python train.py --model="image flow-matching model" --dataset="microscope photos of single blood and bone marrow cells" --train_examples=194171 --image_size=32 --horizontal_flip=true --conditioning="none" --arch="unet" --objective="flow_matching" --cond_dim=128 --logit_normal_time=true --norm="groupnorm" --hidden_act="leaky_relu" --weight_standardization=false --widths=[64, 128, 192] --blocks_per_level=2 --scale_shift_norm=false --attention=true --upsampling="pixel_shuffle" --init="kaiming_normal" --residual_init="scaled_by_depth" --optimizer="adamw" --learning_rate=0.003 --beta1=0.9 --beta2=0.99 --eps=1e-10 --max_steps=6300 --batch_size=96 --epochs=3.1 --lr_schedule="cosine" --final_lr_fraction=0.01 --warmup_steps=180 --weight_decay=0.4
Rows from block 2 of a small image flow-matching model, named by matrix and row number. Rows with one number belong to one channel. Each number is 500 + 40 x the weight over its row's rms, rounded and kept within 0 to 999. All counts start at 0. Numbers have three digits each. After the name is the row's rms in percent of the matrix's.
After each channel's rows are labels from the 100 images, of 14976 (inputs lightly noised), where the channel reaches its highest value: "colour at peak" is the nearest of a few named colours to the mean colour under the peak. Only what is clearly more common there than usual is listed. The data: microscope photos of single blood and bone marrow cells. In brackets: how many of the 100, against the usual share in percent.
# convs0: first 3x3 conv (model.enc.1.0.convs.0.weight, 128x128x3x3, each kernel summed), inputs 0-42
# convs1: second 3x3 conv (model.enc.1.0.convs.1.weight, 128x128x3x3, transposed, each kernel summed), outputs 0-42

convs0.104 121:482492472449462495490483488498491466487505481505505544500461425416505487513463472518512463487431444528483501502476458490475490481
convs1.104 102:512537499537472483419495490454470482539613496519531505518482587471542534509481591514486525489582617500447540457498482568562505480
colour at peak: white (90 vs 24.2)

convs0.19 157:476493494494411468489504505456438523428473486498497524495431477475428525536465492509485454487508491483504493475475497464492495483
convs1.19 097:550514544547529463462568540563448583537465510535539492509408443440526487498502478440502459504459493574517498541461536463444554529
colour at peak: pink (97 vs 22)

convs0.34 085:553611515490487489529462566499477476457446490499437535547468495496448546550470440423512527506521494444521474537493447437489473509
convs1.34 081:456448517490464490509435466547514487564492490473593491513466479533454497510582522501615422512538575454455527496529478579533486496
colour at peak: blue (49 vs 10.4); black (41 vs 1.6)

convs0.76 079:493390584492502459461451464466435480448489530513622458503503490533493507516453473502486470552500421530506481506443488473557486497
convs1.76 075:476451494548476538546447517525519547585448458458461523477431518541531446469550494468524502472515534467411485537487420454481515437
colour at peak: blue (49 vs 10.4); black (37 vs 1.6)

convs0.85 101:427523456482503474471456509498450502500532423520444449452494514483520486452462487492433521504500520509529489437477476496476443525
convs1.85 097:490545450494468523477460505494486474501452481442424505441465467468423512467473487475490529409497507502519552567559530574499526556
colour at peak: purple (65 vs 19.2); blue (30 vs 10.4)

convs0.30 078:468482540530515564435587503538490474513510463474482484520541523483572513489500507537485533493512521482515515435525567494526495575
convs1.30 108:586538479450503341458435527476401492522473499505494504512536477501568468502509454448481473407490461495500450511531522516493501463
colour at peak: black (40 vs 1.6)

convs0.122 120:500488486518525518599499458557590420531547506475474475482587531528573455422531491508538577558478547465493513522541509531506536470
convs1.122 102:538500471491430486407482499467460559431498548596485376527523555472551457584459488482410501442433478455508472445453479509514542477
colour at peak: white (93 vs 24.2)

convs0.102 098:482511522457418499480521472512401487403494516477418466487514495421457442466409493500444511415442470531574455479425506527467440474
convs1.102 092:478527520502522529499495502495461504548519522560537598496501413468538505494471541462443536476554524605591552544485503511503512523
colour at peak: purple (64 vs 19.2)

convs0.21 100:513509502501463541528485544571532525450536582505506526484603542537498532500423548551563562561499516577594530564485534539509519513
convs1.21 105:508515488514537501425483496450483479565517448579479433497473459467516465544470474477479471466463447500411440522567508500502460494
colour at peak: grey (55 vs 22)

convs0.77 082:450440554456556517477448449455447498480474498434500460500467503562488457496505433457497497487514482449495503428554456477570517522
convs1.77 070:510512573541469509487461512513528518483464541509561553510472448488552468470511458468525485572542596534493568497444425495443487454
colour at peak: grey (70 vs 22)

convs0.92 071:457512523494536535537463535480457454481515445503445469436508553491433495412459546519440495342464513567522479458506588565463459496
convs1.92 070:591512481504433473536500488499452497491478513498543573494507502485531479482484487504484485433480538516508580525473529521527577515
colour at peak: purple (63 vs 19.2)

convs0.120 100:448473476466470480487477509432454520433460426471489472486482554579342506532487485502484419458505494457408453441496502477520483457
convs1.120 118:558538540563528484417509476543444544489398574521500475519525441548560486478502514459479450520420521489549496528489485476423538520
colour at peak: purple (89 vs 19.2)

convs0.118 200:482504503487422438496499502504428426459462512516489493486409427438531454467426507494510432521483471499511492482450527464488501502
convs1.118 105:545507509464534511417540494479444510478560436493513505541466600541463514530531477486377550498544542529500503472549490479530465502
colour at peak: pink (94 vs 22)

convs0.105 132:554504513554454491527522466547498535465596522486553566546540526465476516532404577584569515517572527573455560533440535538545515522
convs1.105 155:520496535539462481470498509456497567488432489516435444495520625528560517572503463429455490470430477482556420444517504461459518484
colour at peak: grey (53 vs 22)

convs0.117 103:445418492517503529491464511535506463475513431467463507505532566558582480450508498530514528557514470514452534426527452516548541499
convs1.117 121:540531459460503404466531490484450526479408520506448442548499534521557485527503514421459464433438527421492446498542495545497491482
colour at peak: purple (99 vs 19.2)

convs0.106 091:532501489497509461540468518520479559499478562508533468475552469484526482534488471496488467551463461562563446546336530468435495459
convs1.106 083:488472510535520528437514499436513528517544477483443459466453492458610446486556452512510536495476550455416484501495533461503517493
colour at peak: purple (67 vs 19.2)

convs0.112 098:501521519501504493500511508473458505541524484491525519467326436442388498515470450463529484467514404511522529519464526399504500531
convs1.112 119:537539502497504475434531537553448553495543554490528468582542568522567511441493518538490512570492565509470504466449447507466493499
colour at peak: purple (55 vs 19.2)

convs0.94 091:488561484498472525527490498493437462455512421530417504510539528514484537517520499495387528451461621432495499434550536567483494510
convs1.94 085:531503525510473513487503489539464539474551414505459506504460453415531458481451476468521453405500462453478574516519412498525517524
colour at peak: purple (39 vs 19.2)

convs0.93 083:474509500556495547545454507501473506434548466500400538520514536502571482478455498545434517486519489516508595481480489567565481507
convs1.93 102:497545522381466469504441506444477540525461436473465472456482524507488480448520479381533505431520516419527550510483482504498488579
colour at peak: grey (80 vs 22)

convs0.26 121:511523498554508525584517508584571441529571554509485503498537494514584489423541518516603547529524509532548536577523543510523559518
convs1.26 098:527487509474415481440475475471461547452491461557492406520488520470512451617475452448489486538453471468404421406474483498545519434
colour at peak: white (50 vs 24.2); pink (46 vs 22)

convs0.103 101:417454464484501528470587466490443430473470437491473469483466502419461471460507436532449497392466476480426457417495578496481442496
convs1.103 097:537519486492480394499438542501412470541480516506549530497494435453549503420479457472459418461537527465513453527455456497495507502
colour at peak: blue (53 vs 10.4); black (27 vs 1.6)

convs0.6 076:481492454506532483484517496460484426470500470447464482495489529623461486415550454481509463403464487536444481446424455486484552533
convs1.6 092:522518504433495572570497578583499589522456544550542506515482543521581516550454451472490458525472539427529513454537533479524520520
colour at peak: blue (26 vs 10.4)

convs0.43 085:530438475465495458518436458498528493494472506477462496537476386497485485482485476456492456534490455524462473530477444429507392506
convs1.43 098:476450419494511538498453497531489527485507491540470469485524512452529449465498502488521496497537515522557429466499564409497543488
colour at peak: grey (86 vs 22)

convs0.50 074:522557524495510523567540542467500447464483437516494503498487516560430553435534505468492500437523535471461488529538500514497512457
convs1.50 084:481465509479366452469500435506540465449435546452473448499456506426603479590452481466522493524511509427469454435485495530514495534
colour at peak: black (63 vs 1.6)

convs0.72 063:506516499458492506492473477425471486468499423484505529586496502519471497533548457517426469452476483448395504496522459483536468509
convs1.72 087:447441516476480490522457513528537539512413552531524514468509471440508451432474452432492519517479545513563461457487477408460536450
colour at peak: blue (27 vs 10.4); black (25 vs 1.6)

convs0.33 084:528581518539498498494537498446496495467482512454504551556481534530483522508448517502446530470551514517491587564497415544523479563
convs1.33 125:511548528445497551539499480497503505504456518495482498474492490513460536445541405437502485488525515430497458523436438467494458479
colour at peak: grey (59 vs 22)

convs0.10 087:491464419444503438496530474458496493515520429480461422497459548543515483457604446460430460510452533443388427475474468483470441464
convs1.10 091:416484488472542522495471522541525581499417593573453483465510524607547483540490519540474540506491530517550523483495513514539505499
colour at peak: black (67 vs 1.6)

convs0.2 149:515534531502437452521525491525488449481498518536510498521340421427501464512501436458526448528521512464492496470497509422515499512
convs1.2 115:464483486462560545504483535484536497544518391493534529476551570621435551509573539544464516479484555515465524507541476558463451462
colour at peak: white (89 vs 24.2)

convs0.116 069:514537494452465449448474499543534431501511482460480468506507544532370491501456564509513525461507539415452522473470499495505481472
convs1.116 091:475507513530456483545496507490474445499393453468565519530574483494605533519501492504483430484439489532451463481521515471521533497
colour at peak: pink (56 vs 22)

convs0.88 150:434451462438486500481447519456459481482477509527477494428499513481441492509491503518480519482437478485473485501486485493462484460
convs1.88 075:534476444539508452452460445487510511528582485535487474547561550498562533489561602533481478451566560582477523488483503584503502510
colour at peak: purple (66 vs 19.2); blue (30 vs 10.4)

convs0.27 102:532586468504488510516525492524498441482477555543464507476526506459542501441525455537488530477465478505597505451489550525511520511
convs1.27 130:433429492478527521488478453473450463552481458487524525515500460477575478469570438395492454441464486502469378502524492468513518433
colour at peak: black (56 vs 1.6)

convs0.57 091:468436424494523573552512478551526533481482432415458498531519539512454497527537489530519538490487472461445490431531380507463505414
convs1.57 097:499483504506438444493459416492510538567524550476517508491490419444550489509492471538582527496517538504532533514428589513479496533
colour at peak: black (78 vs 1.6)

convs0.68 087:474415595500500475426473449478392457472496501502594463516450457483465438528512479502457452471514420467494511491448464446488516451
convs1.68 074:482432484472447470527525541535506469542425520531502478524456487427514450458507434431545472590501513502458455478467449435482495484
colour at peak: purple (48 vs 19.2); blue (33 vs 10.4)

convs0.18 120:508509456516514513545519575547534517486515440471503488487551526574569503438495496516586496508467418532439482518515481493496544516
convs1.18 103:503530570479505489497493454468543553478513449533523452523522500609513502505480456481465460515512585418431525445468470533544479455
colour at peak: purple (62 vs 19.2)

convs0.107 089:539489503552447491577464496542477461454551495542487521486540438462477478467377561512537483488563497503509525547417544458524461500
convs1.107 101:452433468506500491534580483461450521494447479485445502516470569436488453531445500513473476491397491446511429532448492490435510453
colour at peak: purple (99 vs 19.2)

convs0.61 104:551511560518561545529522547495556523518489500540582508532508513536508547513516529483494514486516498539555496514511478506511528541
convs1.61 121:534509480465391439501507439480515487460467533457425510499483487469476462474550438448491433506512508462461472504433443473502475485
colour at peak: black (83 vs 1.6)

convs0.95 097:521517498501465532545502482503435472484571537536366515500544532474539492494443502527448531492497475530632540456530489536515507568
convs1.95 095:562519519545437492487442500486456531504563412527469487503448493429419485453539500409538553406489524497439558497478454566537512571
colour at peak: grey (60 vs 22)

convs0.0 112:470446375438446440484442488512444490443490445495421465468515491483451421454445497541470490476442515543480454404506471470421517459
convs1.0 120:499538431429581434545468510478496476562541497535527516511503429519498477460428501493504431514484560479531541526481493446487481553
colour at peak: purple (75 vs 19.2)

convs0.78 081:492407516509485461471453433487481471500531533496486483510490410465512447425496503487467453491508477545457508541462458474505477527
convs1.78 094:452429489557532565499454518572503517597520496562482484492510503415563456531472529509551542533563521531556479458488590427485517453
colour at peak: white (61 vs 24.2)

convs0.59 076:539488498528530508513516516529438496529586500489559527532515516472498529522517565568509519541560537466503528499549524575540443529
convs1.59 112:462443444512505499552570419505484509476429467455461509452505499489504476563487470532511455518426473435521389528513552466484558426
colour at peak: grey (56 vs 22)

convs0.35 089:520546493440461467555563528472424483401464489540507504490497448504471506496490452489483451467463480466493432506459513458469427507
convs1.35 091:453511504435490479481442516457525516426452523529477433473466490479537483499493464475463557560455542482522543440510495480473485466
colour at peak: black (47 vs 1.6)

convs0.40 092:556545501498450429494458500485424529444474533562562526494542452482528544491414503512460467500492507534559488564386479477471455520
convs1.40 116:501478482449502538476487536518520440509592488530428457478490536500524503538514493496522516562495523533458491492592453453529449449
colour at peak: purple (52 vs 19.2)

convs0.25 068:512514541453493489594495478552547404493529510498489474463490499501431482391518497501619485485512527558496501515514581475524489536
convs1.25 074:477532479460420503479478446471461544457470512489491501519405456450567454480496453457479439494481557503454561509397491530484550411
colour at peak: purple (62 vs 19.2)

convs0.96 087:456446480503494470458495451481433474546531487529466508467533534431515491476518552502444525459501576554575538497515457524500555472
convs1.96 125:452494458413483441519475471469501511476446633508530482470496456537499447496435499545493546499514477527513440557445559492432482511
colour at peak: purple (45 vs 19.2)

convs0.9 132:458463454477480489554460505501508542454503512498502536430551508586460510532488518534438492513514466518531514532496461494465503478
convs1.9 122:489514482501433466452493396555515418457511526520460437556557545504530490459462521423526530497502475461433451462506432509491462495
colour at peak: purple (78 vs 19.2)

convs0.83 081:543509574495496519518495440484447499445529438472457450494539449548524437433542476450437471527470471498451483499470465483552516552
convs1.83 086:455574501476467504510441476515505468592583477477488506461433541471485488555479510524520530478561602467481540492493478571528434481
colour at peak: pink (50 vs 22); grey (47 vs 22)

convs0.11 078:480508440440480435509452483510484465470453494455512437454485517563494491441534408459424458504443521490393415442457466479503439442
convs1.11 070:545477485476526568510443536539473557542442521595451529522501529572557458512506530524425531496451552474591567476536483524504577483
colour at peak: black (29 vs 1.6)

convs0.28 080:543512540508482464607509471601546422512539551510494511484508449502529464417484481491658530542522512553546493532501543461519509536
convs1.28 079:476528460461490528432478486460432520518498473527501458502448452422538435545480460457472448537448534517437477502381458451430500386
colour at peak: purple (55 vs 19.2); blue (31 vs 10.4)

convs0.97 094:523522513559454510488477498523462570456591456494473524537545498496487507556494540534563472523592500524515539504417511490524494537
convs1.97 101:525456499519461413512503519469462568477458528527533500535530630508543512619426492492487504530432480549541415483534464448477481487
colour at peak: white (87 vs 24.2)

convs0.113 082:456471471505486452581484462564612449559492503429538475457516556522533506452518482508558532450471578472468481535557543521499571448
convs1.113 093:568515559485399503449488529548431527482449523582418459541464519526439464551462467511475424476401485489597480454469523529535526545
colour at peak: pink (89 vs 22)

convs0.14 125:460476455437476461495468526414457524449441422469491477489494539583352500514492490475455458446458501472446429416488455456482461445
convs1.14 069:500533486507535516467490474564450455449439501495560540510548399531585494400460504500493415520490556449539583483474484456497532473
colour at peak: purple (89 vs 19.2)

convs0.111 120:512520530516462487483497515427468436467484460509566529489447480414519510497415517526456474400489528538463541467439435497463520473
convs1.111 130:481511497478456504513535516485501542508434516499425471478554568512478516477493431421398485476489476443551390487457458471494528469
colour at peak: purple (72 vs 19.2)

convs0.58 083:520569553514485536572493544499481477514519536582527524503497522494464520497475556532520527543501569525448512547532587510542491503
convs1.58 088:505449488489394446503496460474509513473452432402404454470477484392576492554474453480523462456478487449454430458450465496499536454
colour at peak: black (83 vs 1.6)

convs0.15 087:518497476516487459562502524541479504446520543492485435472586533577570438456501471503488519504433502531566524459498498478490586532
convs1.15 114:563507533534500546515500578501486609577542513602522443512527518469526456571469503535470517515457518429399480491482508503491488468
colour at peak: blue (35 vs 10.4)

convs0.65 073:479585545546477529484465521497561502503512452493512473448465460484456490413477481480481419476493485476388532484462471487467517463
convs1.65 102:504567536448521488513527553536532473475441485528409504514487504504441505466512431316474539480468504509599546530511443501510441566
colour at peak: black (82 vs 1.6)

convs0.114 103:438485473450456439505474508439485524464433423497498527471389470479344526536485422469459404469480471474470487482472464444468444469
convs1.114 101:536540531552523494438531496530458568499470556481502480529496433488574495450484499500501481524468512530554516510416502519417537524
colour at peak: pink (90 vs 22)

convs0.127 189:508486478516543514586483448561601452538555531481478485485591527531547462440533502510518582560492520496508510535553501544502527490
convs1.127 107:553496508520439550474470504435488522501518511549477407522554566461552501590468514495435442455430497447466452449491481501569553464
colour at peak: black (49 vs 1.6); blue (28 vs 10.4)

convs0.31 122:456499459422512500503468549466476510482436415477523491456531527560328529503484490508414488533475397498455428511458439455467428528
convs1.31 108:514502495493464476514437441481545470467501497541554533513570424587553518435449501509499465493574581475486586500466482523554506489
colour at peak: purple (92 vs 19.2)

convs0.24 092:527479525500542505608485494574563377520528527499519543493503493488526481380478498523637509509516477575488524535524512499521507530
convs1.24 072:511518465447342535503465465476479541449459477514458449518482537485542447585454464459486485540424544457511497445427496502522545473
colour at peak: grey (54 vs 22)

convs0.99 082:484422469459462450555575428479460491431507482472506518515487500468464479554525491523504497491457408504492398485437526458469462456
convs1.99 096:509508487476501484521506478447474523503511527536549560468448493547524461478501485549490475528479527497473530578422522496472483469
colour at peak: purple (45 vs 19.2)

convs0.1 080:457470474437466420478456447499464505453495500448532387442485537577507481473537429466442434465452582487413451434453432500488458466
convs1.1 080:529482522533562639491485549546519552561480533608476528530495504591556511498494470550421528529485502501593581481567505459519550479
colour at peak: grey (44 vs 22)

convs0.44 078:504472554480531497507508515487490480468460496469540432531466473537449472463525413484522459534497422466444455490478467437550479470
convs1.44 068:493496516415450468513487474495517543432412522527552557484475537453518492462527472481431540426490553454471532492479470502487473523
colour at peak: blue (47 vs 10.4); black (44 vs 1.6)

convs0.42 084:463456495453461442484510495476453493405464532537467456474477424538453427499500456461489472485464409516478476477443428472497446487
convs1.42 084:482473414447483562475466490490503520424460469526474485489451442449552439500447485463482494554515560488528563478415522405458490479
colour at peak: grey (50 vs 22)

convs0.91 095:520515492531496546531516508456484503466535450557418555534532581505514531574528553549433527464493550548494567507529525564535504527
convs1.91 087:529548459476438437495430447497491549489458469437475393479506444460539435502487478403573551472519472433467446436532491479461482530
colour at peak: black (74 vs 1.6)

convs0.62 081:507510495514504451534511518528476529506528523383506481510501503516480556472479535525452517458502497573529453463572603551480492517
convs1.62 109:519445508526492552497555414475504493551474451489473555515458415450524500488562418473515486542485507453509549546475534485466536500
colour at peak: black (96 vs 1.6)

convs0.52 102:557546505524491498531521556490486556543517500571515514546496507481500532572479549515516504503516520600500488499538581535541522537
convs1.52 093:486467531511426502528525411444519597496487515384436480491505477471525461513485463415502506500498510443465458463474518428504505485
colour at peak: black (100 vs 1.6)

convs0.23 094:504477523514518523556513467596551396542554534524499535469520494519538500401516515536614522495508480624525518554498530501500503492
convs1.23 071:527506437445460507522473473440470572470516463556480461539477481472525469552509451443433445541454577446446473512449462470521555489
colour at peak: grey (47 vs 22)

convs0.66 069:509524476450492465509449496438482470486446497481444455514489469441478475414446494451442452455450528458451447509504437521462386457
convs1.66 079:436477486552513562486462537584538520579543515567529480515539509444566463465514495503535554541543506554571494452477528443496522475
colour at peak: white (86 vs 24.2)

convs0.7 098:480467510470544524490510509485499454494450543505499480447544556544398507443612513516470555445405537486520464468524421506455556465
convs1.7 147:521477486510496464531509454516456391511572529545543516530428446461492491389530413529453452519560508523497532498433426430473494488
colour at peak: grey (61 vs 22)

convs0.37 069:520462535460552481469502487452445471537452449455499472497473529457485472521533499449525493462440571447500478498519476526451536484
convs1.37 091:492485419410468458538500524510488469462498583545522506498524534510483488579507472506507510593484456534488417492497491428560460475
colour at peak: grey (55 vs 22)

convs0.82 077:467475468510495515472489516476472478520554488516459525513539543541456517465518523488456503525558510525452565529417482546562444480
convs1.82 094:480531511477445529489443480508462442443407507498436443473460520442541464503480511496491543433473503491534549503445537541454464559
colour at peak: purple (43 vs 19.2)

convs0.4 122:478490500479513505462506508450434491538466515510482541508384468456463495525555493485484486444436484529530507494505503473474533509
convs1.4 102:548526537512497510425534532542421538464537532504554494583515584511562525576429538497428573551553604481528550462535513512567496492
colour at peak: pink (86 vs 22)

convs0.8 122:484416412505515491521456482517537481477511510445421426481547508529567461420478451466465486488423493480514477453514486459490548458
convs1.8 115:567535473477530446506518518438519601588556514592507462550510485560507492511562479467459509520452530441503478501466469453565563504
colour at peak: grey (100 vs 22)

convs0.119 110:462461447497469498505503497567487550441545481461490496468603523582532480521488526530425498485465457509511471450498471510477522499
convs1.119 136:541513544494564535459500412461469430565500466542420455493498478488489490417521477478408468415514523486472495516531484513494480506
colour at peak: purple (96 vs 19.2)

convs0.98 248:484488488498409404460496450501484436456451509491495470475377406407483428463448421416487415497490461493505469490446494432489496505
convs1.98 105:506532528564510531487490481598514426545577464542505511529402475455581448490511504484531481572598523535462571498474530480555537497
colour at peak: white (74 vs 24.2)

convs0.70 106:470457455431504489460403519441463469490455513531453469454483500513450480482517482497499511505442434475439462473472446489483472445
convs1.70 090:492503472554464518473461484488512590477586428497548495519547563487522542500554597524472445506556599509479540454504518567496474470
colour at peak: blue (77 vs 10.4)

convs0.32 086:475500446487472453502443490458518536495513497515473489527485478513512524484502459505490475554511501506488469519497494487481469475
convs1.32 090:452465460480497463452477514492535510463421420472417489482544465528491492544505537491475554473473534558549508520561561545556472543
colour at peak: black (96 vs 1.6)

convs0.12 059:506465517522492527507444457482469506506466497452514436489457561581543480456583478465461500555493572421463467455469383463510510475
convs1.12 081:520410435477521510493500527585527532472428493588438452559501555593542438602506515540453499489443507446513505465567487477501515499
colour at peak: blue (44 vs 10.4); black (32 vs 1.6)

convs0.5 076:498475419497485417432467500547439477508494521458485402493497529593516464447603442433485484535483499523508431494459472466442489525
convs1.5 085:506491464430520621507479598558549591532461466566477468523500590542538501526472499553472512540426547480502551483533532465481558516
colour at peak: blue (39 vs 10.4)

convs0.13 075:506490431440468448541445435469468471483513489469485444511504534519504445459547490494510504499490525530478429445481465508484444516
convs1.13 084:551484455448568550533477532569491519481413517575451482456516554534518472534447518492456510492436525469601535483486529453468516482
colour at peak: purple (48 vs 19.2)

convs0.81 066:454436381535474517473420447458507483501535442461454538494491536463531534521459553579450545479520496500420514501519486517460523418
convs1.81 109:557572450324517399509529505509495555441441496512404460486537502569476498508486455449490511489410479486542478508510505512440494598
colour at peak: purple (52 vs 19.2)

convs0.89 101:551546494506496498549534475463500522443521504562456588566509551482560546577493531534447491468473507511554544505492442541474494527
convs1.89 109:494543524469433490503439475448514566571522449487547430523456531491511478483584445387524545542552482467430509428481472484582466469
colour at peak: grey (65 vs 22)